config = dict(
    arch='wide_resnet',
    model='self-supervised image encoder',
    dataset='photos of arthropod specimens (BIOSCAN-5M)',
    train_examples=97500,
    image_size=48,
    crop_scale_min=0.2,
    horizontal_flip=True,
    translate=0.12,
    rotation_deg=10,
    color_jitter=0.4,
    method='moco_v3',
    norm='groupnorm',
    hidden_act='gelu',
    weight_standardization=True,
    depths=[3, 3, 3],
    kernel_size=3,
    stem='deep',
    avg_pool_shortcut=False,
    widths=[96, 144, 208],
    projector_hidden=1024,
    projector_out=128,
    projector_hidden_layers=1,
    temperature=0.3,
    target_momentum=0.996,
    init='kaiming_normal',
    residual_init='none',
    optimizer='soap',
    beta2=0.99,
    learning_rate=0.0017,
    beta1=0.95,
    shampoo_beta=0.95,
    eps=1e-08,
    precondition_frequency=25,
    max_precond_dim=512,
    merge_dims=True,
    one_sided=False,
    adamw_lr_other_params=0.0023,
    max_grad_norm=1.0,
    ema_decay=0.99,
    max_steps=12200,
    batch_size=128,
    epochs=16.0,
    lr_schedule='wsd',
    decay_fraction=0.3,
    final_lr_fraction=0.01,
    warmup_steps=1220,
    weight_decay=0.08,
    adamw_weight_decay_other_params=0.01,
)
Rows from block 4, named by matrix and row number. Rows with one number belong to one channel. Each number is 50 + 10 x the weight over the matrix's rms, rounded and kept within 0 to 99. All counts start at 0.
# convs0: first 3x3 conv (model.blocks.4.convs.0.weight, 144x144x3x3, standardized in use), inputs 100-109, a 3x3 kernel for each
# convs1: second 3x3 conv (model.blocks.4.convs.1.weight, 144x144x3x3, standardized in use, transposed), outputs 100-109, a 3x3 kernel for each
convs0.50:51 50 52 45 53 37 39 47 32 36 73 53 78 49 30 53 35 48 32 46 65 73 55 48 55 42 58 51 65 59 53 48 57 54 49 36 67 49 49 49 57 63 48 51 67 68 33 47 50 47 72 61 79 45 69 55 40 49 43 35 49 32 52 36 60 63 63 46 67 52 47 45 25 39 64 52 61 57 63 50 40 37 57 40 71 40 57 45 57 56
convs1.50:45 64 64 63 58 55 51 60 64 61 62 55 75 47 43 58 38 67 46 62 31 42 55 46 45 39 44 46 66 37 42 60 49 44 38 48 33 61 44 55 48 55 74 41 48 50 38 43 36 61 53 51 70 46 62 71 45 73 65 36 51 51 46 46 58 46 35 51 57 40 54 54 55 47 32 47 36 52 45 56 37 44 49 55 47 63 39 55 33 52
convs0.51:53 44 58 51 52 41 49 60 80 54 23 69 60 43 23 62 76 29 59 38 53 53 73 20 46 51 31 57 49 54 61 42 52 63 57 40 58 51 47 60 50 41 41 59 45 55 63 30 57 40 40 45 49 42 46 43 68 44 38 42 50 37 41 60 41 65 45 35 38 55 55 51 55 38 39 51 41 49 48 50 55 44 56 50 45 45 40 42 46 46
convs1.51:55 51 45 46 65 35 47 56 42 60 44 53 47 50 64 42 45 52 31 63 63 50 40 44 47 52 42 39 53 38 60 47 48 64 52 54 34 49 28 49 54 61 49 56 58 49 37 42 55 61 47 48 56 45 52 46 49 60 59 54 60 56 34 43 42 23 45 50 29 53 58 36 44 40 51 37 60 38 48 55 36 50 69 42 34 53 48 46 40 27
convs0.52:52 58 59 54 55 40 61 44 49 45 56 46 43 47 45 49 51 32 53 55 44 53 52 53 62 47 41 33 45 53 69 65 47 59 66 60 49 38 45 60 55 64 49 48 63 47 39 51 50 35 51 50 41 53 44 54 50 43 38 36 52 49 51 54 72 47 42 68 70 72 87 61 50 36 54 56 39 41 47 43 56 50 46 58 64 28 47 47 45 59
convs1.52:40 63 73 53 60 56 56 53 66 39 43 55 48 45 59 52 38 70 39 39 54 47 63 54 60 56 46 54 49 62 50 52 36 49 46 57 47 29 47 29 41 41 52 59 45 48 34 48 44 44 58 47 42 56 26 52 58 43 53 74 53 49 54 33 41 52 48 45 74 50 43 66 44 47 47 40 48 45 52 58 51 59 45 58 57 48 47 48 40 57
convs0.53:58 45 39 56 51 49 53 55 28 45 41 41 60 51 43 48 48 56 40 43 59 51 44 58 41 55 70 43 62 42 59 49 31 41 73 69 48 54 44 51 69 68 65 43 57 52 52 48 39 53 61 53 57 55 57 38 43 64 62 36 51 43 43 49 48 50 38 41 51 58 37 42 62 43 43 59 52 44 46 54 43 55 71 51 62 60 21 55 43 32
convs1.53:52 45 35 52 59 48 48 44 43 40 60 59 55 69 60 62 53 60 36 59 64 40 74 58 51 63 76 59 33 47 57 52 58 49 53 63 56 56 53 52 63 56 57 60 38 49 50 63 46 55 74 45 51 53 52 56 50 52 49 49 44 60 48 50 46 48 32 53 52 38 66 60 56 54 53 58 46 46 53 31 35 43 55 58 36 38 60 45 42 53
convs0.54:58 49 59 60 55 58 57 67 54 40 58 48 54 69 48 62 56 42 55 60 51 45 53 47 61 59 41 50 48 42 47 28 42 51 50 62 50 53 51 45 47 49 49 42 43 51 66 60 54 39 52 47 57 42 54 39 41 39 49 55 51 55 54 54 49 59 64 62 62 44 68 40 56 44 64 43 55 60 56 57 61 56 58 68 28 35 19 56 56 63
convs1.54:60 48 49 51 55 55 45 66 49 43 56 49 55 65 57 50 45 41 56 41 59 48 58 63 50 61 46 55 68 41 57 61 62 39 35 54 51 43 47 54 57 40 50 51 47 52 45 43 41 36 58 34 54 66 57 61 54 57 53 60 45 35 38 62 55 30 50 52 24 56 39 52 47 47 49 60 44 42 42 52 63 50 57 42 54 45 43 43 22 32
convs0.55:55 52 58 47 42 50 48 44 56 55 51 46 50 48 60 36 61 50 47 69 48 46 37 55 63 53 46 41 40 56 52 38 60 54 50 63 42 55 50 42 34 54 56 44 42 36 48 65 61 39 50 58 65 39 44 41 44 44 37 48 50 41 29 49 54 42 46 43 46 51 43 33 37 50 55 57 38 54 53 46 47 62 28 64 52 32 53 56 37 59
convs1.55:47 46 61 41 42 67 46 35 36 30 45 54 32 47 40 51 53 47 52 50 52 57 41 66 54 35 49 53 54 52 60 40 61 56 46 52 50 54 40 44 52 61 45 48 63 56 51 47 51 54 57 45 34 53 50 62 54 39 53 61 58 56 59 45 63 50 49 47 45 67 41 51 50 49 44 56 66 53 60 40 49 50 40 51 48 47 55 49 47 59
convs0.56:52 48 42 31 49 57 69 61 51 65 50 60 51 61 72 55 51 39 41 60 41 67 54 41 47 28 42 53 57 57 42 71 57 65 37 38 59 38 23 43 53 47 37 52 64 50 50 36 43 24 48 38 53 70 49 45 38 54 44 55 32 65 46 64 45 48 49 45 60 63 85 62 56 44 56 38 55 58 64 57 46 29 50 75 38 56 40 56 41 49
convs1.56:33 67 60 54 64 60 34 67 45 54 55 53 42 57 61 38 58 44 62 58 44 37 54 33 46 32 44 77 60 26 60 47 42 56 46 30 35 59 71 43 52 63 48 39 41 41 61 38 56 73 42 24 41 65 32 51 35 35 49 50 60 46 43 42 50 40 56 67 43 64 55 41 42 55 54 77 56 47 54 45 39 44 63 50 67 66 59 48 33 63
convs0.57:47 33 47 52 51 63 49 52 43 42 52 79 59 58 60 54 40 54 53 41 48 44 43 41 54 51 47 56 48 55 60 45 43 51 46 54 50 53 63 64 53 51 47 59 46 31 55 52 42 60 60 50 61 79 55 42 46 44 54 50 47 47 66 54 58 58 71 50 41 38 58 38 36 27 31 26 49 48 43 58 46 55 47 42 55 45 52 61 51 72
convs1.57:56 39 63 48 44 41 48 19 40 60 63 51 67 48 53 34 41 71 44 26 59 43 47 52 53 53 51 46 32 40 61 54 33 58 48 43 47 53 46 50 55 65 61 71 56 40 25 45 44 35 52 47 60 51 57 50 48 46 45 44 57 58 54 45 39 53 46 24 63 60 43 43 57 47 47 45 60 49 63 50 61 31 59 37 54 63 50 68 54 72
convs0.58:40 36 45 52 48 39 53 41 48 39 32 53 57 55 32 53 56 37 44 50 41 33 44 52 40 50 52 50 53 54 43 35 26 38 54 54 48 56 43 44 67 77 57 43 50 41 73 46 50 45 31 53 56 54 51 40 43 43 46 33 49 48 40 34 43 38 63 56 51 60 61 47 40 58 43 49 56 36 42 55 73 50 42 61 65 66 34 63 43 43
convs1.58:66 51 42 60 44 37 40 57 32 44 68 50 59 50 50 58 59 66 39 61 62 71 61 57 55 42 50 55 59 44 59 40 45 49 54 56 47 49 32 41 55 40 43 25 74 52 58 58 60 80 68 50 60 64 54 52 43 64 52 64 55 66 50 57 64 67 47 68 30 54 62 54 44 27 55 53 36 38 57 46 66 51 60 42 52 49 58 43 43 59
convs0.59:54 49 51 58 33 54 53 60 58 32 63 53 41 49 45 60 47 41 54 60 36 47 60 56 42 55 70 55 51 45 51 52 39 46 38 42 59 55 60 49 58 41 38 62 44 26 56 38 41 38 78 49 32 67 44 39 49 46 68 42 42 64 49 49 72 52 56 60 48 43 72 47 42 40 53 48 38 52 58 60 60 36 50 55 34 37 36 44 22 59
convs1.59:58 47 64 44 46 59 44 44 54 47 60 51 39 41 58 47 36 58 53 29 49 40 46 57 49 38 50 37 55 48 52 47 47 53 42 33 51 37 58 50 52 62 54 62 48 51 61 44 41 58 38 58 56 48 53 40 50 54 44 45 50 48 52 29 55 67 60 55 33 53 50 47 58 39 32 50 60 51 65 64 61 44 66 59 59 44 51 49 34 48
convs0.60:40 50 42 42 51 68 47 40 70 71 49 42 54 47 59 50 59 51 38 40 37 57 59 26 43 43 46 51 65 38 54 52 41 40 44 58 54 46 57 53 35 44 61 46 37 44 51 52 64 56 42 47 34 40 65 51 43 53 34 51 48 44 49 55 52 42 42 50 51 53 43 53 57 67 52 39 40 44 46 51 56 42 55 33 44 53 47 48 35 37
convs1.60:44 43 52 56 57 37 39 37 45 47 52 70 56 68 58 55 47 65 47 47 35 56 50 34 68 62 42 65 39 65 36 53 50 44 38 33 30 52 40 48 54 47 49 52 38 54 54 42 59 54 52 42 49 46 53 55 41 64 36 38 48 42 32 59 49 55 43 47 46 64 45 44 81 53 50 55 38 36 45 42 50 44 69 51 51 43 63 53 60 63
convs0.61:44 50 54 43 45 55 51 31 46 52 54 44 65 52 65 58 44 43 60 51 48 47 33 51 55 34 31 52 64 45 62 51 30 54 50 55 47 47 44 42 36 33 51 48 53 52 66 65 43 51 66 30 37 64 51 46 55 44 54 42 61 53 56 36 59 69 55 56 30 60 61 50 53 49 45 57 46 48 46 36 51 52 44 46 64 57 41 70 61 49
convs1.61:55 50 56 39 46 56 55 55 44 64 57 68 47 54 54 56 49 52 66 71 37 25 49 43 19 51 58 61 36 52 60 23 49 60 38 57 56 40 41 54 60 53 43 37 53 44 54 38 13 57 57 28 57 55 50 46 49 47 41 37 50 56 53 45 58 66 57 46 46 44 32 37 57 40 52 57 55 60 48 52 50 71 47 29 72 47 34 44 63 55
convs0.62:49 54 53 57 51 45 60 46 49 50 42 44 52 56 53 52 50 54 53 44 50 48 38 40 57 57 48 52 50 48 60 47 38 55 56 37 55 47 41 33 36 58 53 46 49 58 49 48 56 41 37 36 47 52 59 47 51 64 52 52 51 60 60 58 60 45 52 62 48 56 56 51 36 49 40 67 48 51 58 44 45 50 66 34 63 41 39 52 47 38
convs1.62:44 54 31 40 63 40 47 68 43 45 56 43 45 42 41 57 57 31 54 38 44 66 52 40 53 45 53 55 63 45 66 56 32 47 50 42 46 49 44 36 73 42 41 53 53 50 49 65 46 58 49 34 57 53 48 42 41 45 62 45 48 54 42 45 64 49 50 54 38 65 36 44 53 62 52 59 59 55 61 50 70 59 45 32 54 53 24 52 36 33
convs0.63:59 60 58 61 53 22 52 52 67 34 48 58 48 64 56 54 56 30 43 45 55 56 42 56 62 42 48 45 40 49 42 50 37 67 49 38 43 69 56 35 58 53 49 57 48 47 44 52 53 38 57 58 50 50 46 62 53 50 53 50 44 49 40 52 51 46 28 41 50 55 52 67 37 54 46 66 62 74 58 49 57 54 58 50 60 49 50 59 51 42
convs1.63:53 46 43 51 46 54 52 68 63 54 56 67 53 32 67 63 63 54 48 62 51 61 57 42 55 56 35 58 27 30 51 25 23 60 44 51 67 48 45 69 52 52 41 47 44 55 46 69 48 52 56 53 68 34 62 50 43 56 63 51 60 25 33 58 36 49 47 42 60 52 48 52 54 62 46 61 31 41 30 45 67 65 39 31 53 40 48 62 54 47
convs0.64:55 51 38 58 36 33 64 44 38 41 40 59 62 52 60 43 49 60 60 56 58 47 57 61 47 65 48 38 50 52 37 34 39 41 39 36 55 58 36 35 51 52 49 60 52 57 43 51 56 41 47 48 56 42 44 54 50 56 50 40 51 59 44 44 61 49 57 42 26 71 59 45 55 36 45 40 53 52 44 53 53 29 36 52 54 42 57 42 51 69
convs1.64:56 60 50 65 61 41 64 55 70 50 59 57 57 47 35 44 65 59 58 33 36 53 44 42 43 61 47 42 70 54 49 54 45 52 46 52 59 34 52 45 47 68 64 40 58 56 38 45 48 51 55 50 55 49 54 49 48 57 63 52 46 48 40 51 47 62 35 43 46 63 52 48 51 51 67 52 50 51 49 64 54 51 42 53 45 48 62 58 56 56
convs0.65:40 50 58 48 64 56 63 53 58 47 56 44 55 48 68 40 48 80 58 54 44 62 38 40 47 42 62 61 56 45 56 56 38 53 45 57 57 40 47 55 33 65 46 41 70 54 46 51 40 38 50 40 57 57 65 49 46 44 50 49 55 39 45 42 47 43 60 41 52 56 43 39 32 37 38 59 65 62 34 57 51 44 57 45 55 45 58 42 46 41
convs1.65:51 58 35 55 39 46 51 49 38 56 59 65 58 65 50 57 42 49 43 63 50 36 63 54 42 39 61 45 51 53 45 41 42 41 37 59 50 62 53 63 69 69 72 59 54 61 48 67 56 64 45 51 52 48 37 40 51 61 75 34 57 51 43 64 48 46 36 54 45 56 41 51 44 44 62 50 55 53 63 62 50 48 52 66 56 52 51 37 42 56
convs0.66:42 45 51 49 54 53 36 59 43 38 47 46 45 48 41 72 59 51 48 40 41 46 34 52 66 49 42 49 61 51 54 47 49 62 46 56 54 44 48 64 60 43 60 45 41 40 45 66 64 39 50 43 42 47 36 42 54 69 48 67 62 55 48 36 58 33 46 55 36 45 55 52 50 65 57 50 45 46 82 39 44 47 32 25 86 34 39 70 69 52
convs1.66:49 45 33 47 66 41 40 52 38 53 47 40 60 31 56 41 49 41 52 47 49 59 37 36 59 52 57 56 58 36 70 48 32 56 49 35 61 45 40 38 58 49 38 50 42 47 52 33 49 54 41 27 49 57 59 49 51 64 62 56 45 49 52 39 43 41 44 54 23 67 52 30 59 54 40 41 58 35 36 30 64 62 41 17 80 59 00 68 55 76
convs0.67:46 35 36 40 33 39 45 60 41 50 45 52 68 64 49 45 41 51 50 55 53 43 54 57 44 37 45 44 59 52 49 37 45 53 54 62 45 45 59 59 57 67 59 49 47 44 39 50 37 58 42 72 52 48 50 48 34 37 48 56 36 55 53 54 43 48 51 45 55 59 51 45 54 65 48 61 54 69 51 50 59 66 49 58 55 60 54 49 39 48
convs1.67:40 38 53 51 45 39 59 60 58 45 43 63 40 32 41 37 49 32 41 33 37 42 48 43 70 65 53 53 49 39 51 53 37 52 43 49 35 63 53 31 46 67 49 55 68 43 49 45 42 55 72 47 60 61 40 36 50 50 54 42 56 63 58 62 72 56 59 44 45 37 48 42 55 54 42 54 62 50 38 65 55 48 53 35 45 49 44 47 62 55
convs0.68:65 45 41 71 56 49 64 54 54 44 44 59 43 70 49 50 75 31 52 74 46 60 41 51 58 64 52 53 70 47 58 45 46 38 42 44 46 62 64 62 32 68 46 43 42 41 21 38 52 39 40 38 52 42 43 52 39 46 50 40 45 47 47 35 55 59 53 51 55 65 56 57 46 51 40 54 41 41 36 47 68 38 58 42 59 33 28 46 48 58
convs1.68:41 50 42 45 45 53 56 34 55 49 59 40 57 52 39 34 64 50 36 45 49 53 64 60 48 66 52 40 44 61 58 55 44 38 29 52 62 56 61 54 63 51 44 36 54 48 25 53 46 35 44 66 47 39 58 57 56 54 48 65 58 50 47 56 37 55 47 68 43 43 46 73 54 53 64 33 55 56 66 38 54 37 50 59 62 38 31 48 51 46
convs0.69:32 33 44 51 43 47 67 56 50 48 51 45 58 61 39 57 60 63 35 55 46 40 59 52 46 60 49 53 67 42 57 38 43 62 60 36 60 40 60 64 39 52 35 51 65 60 52 43 44 60 43 71 53 55 51 44 56 47 45 56 38 35 49 40 43 44 59 61 41 69 65 78 47 42 49 52 50 46 58 47 62 56 63 51 36 55 50 41 30 43
convs1.69:63 60 48 53 51 59 37 53 43 61 57 49 50 47 47 85 55 52 43 55 53 49 53 42 47 44 61 74 38 47 60 60 42 46 25 43 55 57 50 59 58 40 39 48 45 60 69 42 55 67 63 51 48 50 55 60 48 22 48 46 47 55 54 49 44 44 63 62 56 49 60 66 44 52 32 59 59 34 59 76 38 50 65 61 47 41 64 47 30 49
convs0.70:35 53 53 58 46 45 41 55 46 35 40 47 54 38 47 65 53 48 47 52 44 71 47 39 60 56 63 34 56 63 58 33 42 47 45 40 50 44 65 33 50 54 54 49 54 45 47 50 27 61 43 44 46 53 49 33 47 51 51 30 45 42 54 54 49 53 81 44 61 47 48 59 65 41 35 57 75 64 63 59 79 56 46 49 59 40 58 54 51 53
convs1.70:49 47 41 43 64 40 50 53 67 48 62 54 44 67 29 61 39 65 53 64 58 50 55 64 51 64 48 34 62 51 68 45 46 49 36 39 49 36 41 57 52 52 63 64 34 41 48 58 55 38 52 38 40 58 42 43 43 46 26 52 42 50 58 52 62 61 40 48 47 59 52 41 46 54 52 50 66 68 57 50 38 49 59 40 64 64 30 57 56 62
convs0.71:43 48 53 46 57 53 60 54 70 75 56 44 67 55 55 51 52 46 36 40 46 53 32 41 43 39 43 36 63 59 61 65 60 60 40 54 54 41 37 54 28 46 38 30 44 52 47 53 53 39 47 48 39 52 41 52 40 44 48 56 50 59 57 45 50 43 60 54 54 57 36 63 43 52 52 33 40 60 52 60 51 32 51 78 41 73 35 67 44 58
convs1.71:33 46 59 62 48 50 56 38 59 38 52 53 57 62 43 46 56 61 59 50 69 45 38 40 48 50 48 46 50 50 50 50 59 50 40 66 53 42 51 34 46 44 48 31 48 71 68 40 59 45 37 50 49 54 41 61 68 50 48 41 32 36 62 35 57 44 37 41 61 49 52 49 47 50 38 54 35 38 49 47 49 41 50 55 43 49 61 32 50 59
convs0.72:48 55 59 53 50 54 44 35 55 45 69 69 69 70 60 43 37 49 75 59 53 53 44 46 55 58 37 44 56 66 46 67 46 66 49 56 42 42 22 43 46 44 58 48 51 53 40 58 47 46 46 37 45 41 62 51 51 47 65 56 55 56 44 35 34 69 51 54 48 38 40 40 36 37 49 32 49 36 54 66 56 60 49 51 51 38 47 69 60 37
convs1.72:43 41 32 48 57 47 49 39 56 56 55 51 68 60 47 62 43 64 56 48 46 50 57 49 36 43 29 49 42 30 43 55 60 60 54 61 57 60 55 55 51 75 54 51 41 69 41 31 54 47 43 48 53 36 56 46 48 47 36 38 51 42 43 63 59 66 48 58 50 30 45 33 51 65 42 50 48 62 40 47 41 56 49 55 52 63 54 44 55 30
convs0.73:38 59 44 42 65 64 37 51 42 49 62 47 51 39 63 48 37 58 32 53 44 36 28 52 41 47 59 57 53 41 39 36 49 65 47 46 59 51 65 43 70 51 44 55 55 50 47 60 53 52 65 42 55 37 50 58 54 53 47 39 50 51 38 48 55 57 47 63 48 53 41 40 48 41 45 53 49 51 43 46 48 40 59 51 34 46 40 45 36 52
convs1.73:47 54 48 54 44 46 62 40 50 55 46 47 58 48 41 46 35 48 67 42 44 63 55 66 70 66 48 35 37 58 51 51 47 53 47 29 57 58 53 51 39 45 49 43 41 36 48 55 53 60 50 60 56 52 42 45 40 49 57 51 51 42 51 47 48 54 47 40 48 54 45 49 47 63 55 53 40 48 38 60 54 65 48 53 95 62 51 58 55 34
convs0.74:34 54 39 47 54 30 49 53 51 31 55 53 49 23 46 40 45 35 53 52 25 37 40 44 60 49 53 54 69 48 59 50 52 42 43 43 50 40 38 51 62 40 58 53 56 56 50 44 59 62 56 64 47 52 47 50 48 44 47 60 66 50 48 37 50 50 48 45 53 53 53 61 48 51 54 49 53 45 61 48 55 49 44 54 55 44 31 52 51 35
convs1.74:66 46 40 63 29 46 41 42 51 43 35 46 63 58 33 43 55 48 43 42 45 50 62 56 67 51 54 59 52 67 59 78 65 42 65 70 54 61 58 54 41 56 52 41 61 69 46 40 66 56 60 75 70 69 55 52 48 32 52 47 49 35 56 42 48 35 50 38 39 66 68 60 47 52 63 44 51 60 43 52 47 38 45 59 72 47 48 29 37 42
convs0.75:48 55 48 51 49 68 37 76 55 53 54 29 51 64 50 47 60 61 55 40 28 44 43 67 44 41 39 60 71 63 46 45 50 51 49 44 57 42 51 53 49 47 45 29 32 45 54 37 56 40 59 63 56 54 46 41 58 36 68 59 67 56 48 45 55 63 57 53 46 58 57 51 51 43 25 49 43 43 57 61 40 58 61 58 42 41 74 44 60 52
convs1.75:61 57 52 51 60 59 47 39 53 45 41 48 51 46 56 49 53 43 41 53 61 42 45 50 40 51 59 68 57 31 41 61 56 34 26 55 48 50 48 49 53 59 51 48 48 70 47 60 51 51 37 35 39 55 36 54 50 30 44 46 70 42 40 57 54 32 52 50 41 34 57 64 40 39 59 58 59 68 40 42 54 56 62 61 50 47 54 42 25 37
convs0.76:48 71 46 68 58 53 61 41 42 53 43 37 59 49 54 54 63 34 53 38 61 25 45 39 47 52 63 38 37 56 42 53 55 73 46 50 54 56 54 45 46 70 55 61 57 51 46 25 56 50 29 54 68 39 39 49 54 62 56 65 41 48 33 36 55 56 58 47 64 50 54 34 66 57 47 51 58 41 34 43 54 54 33 49 46 55 56 68 41 39
convs1.76:34 56 53 58 51 51 60 67 49 45 49 56 38 41 46 54 55 39 43 44 55 53 47 49 40 37 33 57 63 51 50 68 46 36 53 70 49 53 49 39 54 42 43 49 48 37 56 60 36 54 39 44 57 49 52 63 45 49 56 39 43 54 51 49 47 50 47 56 55 46 45 44 44 50 49 42 52 57 47 47 54 54 44 47 34 60 42 48 68 50
convs0.77:56 48 49 53 60 41 57 66 47 34 35 52 43 39 56 55 41 49 49 56 51 46 58 63 60 42 59 52 51 61 70 61 35 55 48 54 51 50 57 59 55 56 55 49 50 79 55 38 57 57 48 32 45 53 53 73 46 55 64 47 55 53 51 44 51 62 47 50 57 39 47 46 53 42 23 61 62 35 41 58 67 47 57 44 57 53 30 42 44 38
convs1.77:52 35 59 50 62 48 52 58 57 58 46 45 51 44 59 65 60 47 38 62 66 38 53 54 69 59 39 46 49 43 67 40 38 61 53 50 49 42 37 63 47 50 46 51 58 47 58 60 63 55 51 71 47 34 44 45 40 52 43 42 54 45 43 59 58 38 44 54 80 37 50 60 50 52 52 63 66 42 57 52 37 43 35 70 54 36 46 65 50 52
convs0.78:57 45 67 58 57 31 60 51 45 44 45 58 45 42 47 48 37 50 35 25 64 31 17 61 51 68 43 41 33 60 43 43 68 49 44 65 32 55 40 32 54 43 62 74 52 33 55 56 61 53 35 63 67 41 43 58 47 67 54 45 38 44 56 40 26 65 54 45 39 59 49 46 42 57 51 48 41 47 54 74 54 60 64 18 39 62 36 46 31 58
convs1.78:34 75 39 52 63 47 56 37 45 46 44 57 44 42 44 48 57 59 52 37 42 43 37 51 37 48 49 48 57 66 44 55 41 48 53 52 43 58 43 45 41 31 49 33 67 52 61 53 53 46 49 54 41 51 32 49 62 49 51 45 58 42 49 43 46 62 62 38 50 42 26 55 43 54 49 53 47 41 49 31 55 56 61 65 40 53 65 44 56 61
convs0.79:47 55 58 42 53 69 52 46 55 49 40 39 53 65 59 65 46 59 52 34 42 56 45 49 54 45 48 56 44 43 44 45 44 45 38 42 60 41 70 51 69 58 35 48 53 54 68 56 53 59 45 43 45 57 55 62 55 66 59 39 66 56 35 42 48 43 56 71 47 47 57 54 60 29 52 49 42 37 58 38 36 39 37 53 55 43 41 46 54 46
convs1.79:61 54 62 39 51 55 42 53 44 52 34 27 68 51 37 48 73 75 54 47 50 49 48 53 59 61 39 40 40 55 43 71 73 45 53 70 53 42 38 50 49 36 44 54 40 44 50 38 23 49 62 57 48 62 43 46 56 32 30 51 28 35 37 42 59 67 44 56 47 47 32 42 31 56 50 34 56 59 44 46 46 46 53 68 54 33 63 48 44 28
convs0.80:40 50 46 35 34 53 51 46 34 34 48 51 40 53 61 50 69 40 64 42 49 57 51 48 56 62 46 50 64 35 42 47 55 64 44 37 53 42 46 51 52 61 49 50 36 48 37 68 47 55 44 63 38 44 60 57 44 54 49 30 43 59 33 44 41 38 51 58 35 64 45 50 59 60 59 51 53 56 53 62 55 43 38 68 55 65 55 62 62 46
convs1.80:38 46 47 67 40 55 65 49 51 48 34 52 50 51 45 44 53 60 56 58 45 48 40 49 51 37 44 40 36 37 45 51 51 40 44 58 63 52 59 52 49 54 58 39 60 60 51 47 59 55 42 60 62 46 64 42 69 51 52 46 43 43 60 44 60 44 72 31 53 58 52 52 49 49 56 36 36 47 42 50 43 49 21 54 47 47 63 38 69 64
convs0.81:55 55 63 47 53 47 55 55 70 38 60 44 39 60 56 51 55 48 48 33 56 40 49 52 25 40 62 60 65 48 61 56 51 42 51 66 42 50 42 47 57 68 43 72 58 40 47 39 41 73 38 41 57 54 59 47 55 52 45 47 56 67 52 60 40 43 50 49 63 52 63 49 33 48 61 38 44 57 41 50 53 55 56 41 51 57 48 49 56 35
convs1.81:54 23 46 48 53 55 58 68 41 44 59 39 43 43 51 60 56 35 54 82 57 58 67 44 63 56 44 45 53 57 50 64 48 50 45 43 53 53 50 40 59 54 46 43 57 39 54 70 54 46 69 41 41 59 53 44 36 38 51 50 47 54 41 64 40 59 48 51 69 75 55 45 50 49 44 60 43 43 59 63 58 55 53 44 46 49 40 48 49 48
convs0.82:71 40 62 45 43 67 55 64 66 61 53 68 50 59 55 54 47 63 57 35 52 60 50 51 35 46 39 30 29 49 56 57 69 44 56 55 45 50 35 46 51 50 58 49 43 67 51 53 55 27 49 59 47 60 51 59 51 52 50 50 65 47 59 52 71 71 53 54 66 48 44 51 40 28 48 49 45 51 48 38 52 50 72 55 42 35 48 52 48 58
convs1.82:75 63 44 41 68 47 41 60 10 40 67 41 48 39 52 43 67 44 51 37 40 61 38 39 52 38 70 56 36 49 43 53 46 44 61 82 52 52 52 42 44 43 24 65 48 63 56 34 36 56 61 49 60 51 62 47 38 57 49 47 45 45 31 65 48 54 45 46 32 57 41 38 43 37 48 25 51 47 57 63 39 64 53 39 38 42 25 42 52 49
convs0.83:55 38 50 64 50 54 49 43 48 53 54 30 46 45 32 51 38 42 37 59 52 59 37 52 67 44 57 49 36 57 51 66 52 63 69 56 43 56 42 46 63 63 42 55 57 40 40 62 48 60 56 52 46 49 44 50 54 50 42 45 53 66 65 57 58 51 65 60 47 53 52 39 46 45 56 47 46 42 43 49 33 44 42 47 60 73 57 29 55 56
convs1.83:48 58 48 53 50 45 43 41 40 47 48 53 50 48 57 55 48 46 51 51 34 50 52 41 51 45 40 43 43 48 46 47 54 50 63 42 43 47 56 36 39 58 52 64 65 52 43 37 56 30 41 63 37 55 55 46 57 53 51 49 55 37 60 55 37 68 63 44 41 50 46 70 66 45 57 67 74 40 43 55 44 52 42 52 33 60 69 46 49 54
convs0.84:55 54 66 53 53 45 56 58 57 71 63 38 55 54 53 41 51 43 35 56 45 44 45 18 44 52 49 56 46 54 63 53 65 43 45 57 64 68 71 47 54 59 48 55 41 52 53 51 85 57 31 64 53 41 44 40 55 58 52 34 43 56 52 56 52 53 64 57 37 64 51 57 30 40 54 59 36 53 54 44 43 34 50 55 49 23 67 29 49 76
convs1.84:60 52 70 46 62 49 40 52 46 55 51 42 39 31 53 47 54 42 61 48 44 58 42 35 34 56 49 44 56 38 59 51 34 39 59 61 46 43 47 59 45 55 50 54 70 61 58 36 42 59 42 55 36 47 48 32 62 63 40 42 65 49 28 45 45 30 45 35 34 50 46 43 37 57 52 56 58 27 55 47 49 65 62 55 48 60 43 52 33 56
convs0.85:47 27 45 54 65 45 59 63 42 51 53 35 42 46 47 35 40 54 50 67 58 44 72 47 55 67 50 42 58 50 62 46 56 61 56 47 36 63 35 24 43 61 63 35 62 72 36 43 50 36 68 19 49 74 61 55 55 42 56 57 20 70 69 42 69 54 61 57 43 44 46 36 63 52 60 44 59 65 53 56 40 45 43 65 54 67 43 45 61 49
convs1.85:63 58 45 62 53 62 55 57 51 57 49 43 52 44 47 34 49 51 56 35 47 46 45 43 33 54 52 59 35 55 39 64 43 54 32 48 41 48 44 61 45 38 40 50 54 70 44 53 35 35 47 51 36 44 46 48 45 46 48 53 32 35 58 53 48 38 47 45 44 52 48 71 49 58 39 51 53 58 49 61 39 60 43 46 48 41 42 47 40 51
convs0.86:48 64 63 37 53 39 48 38 46 52 54 38 60 47 56 63 71 61 52 57 49 45 57 46 64 35 56 52 57 29 32 38 38 49 41 45 49 60 39 61 62 61 37 37 43 44 67 51 55 50 43 59 42 65 38 45 49 55 51 59 50 61 48 52 51 52 34 51 46 51 49 49 43 52 44 44 45 50 46 33 54 56 62 48 53 39 47 45 37 57
convs1.86:44 57 34 45 69 39 64 31 42 55 48 36 52 46 35 68 37 21 55 62 52 43 47 54 41 39 63 70 54 43 53 64 55 44 28 40 46 57 28 44 55 42 55 36 45 36 50 58 51 54 50 50 37 40 48 36 53 44 57 52 51 48 44 61 85 51 64 43 64 57 55 43 67 51 65 57 46 45 22 55 46 48 68 48 52 63 41 47 35 57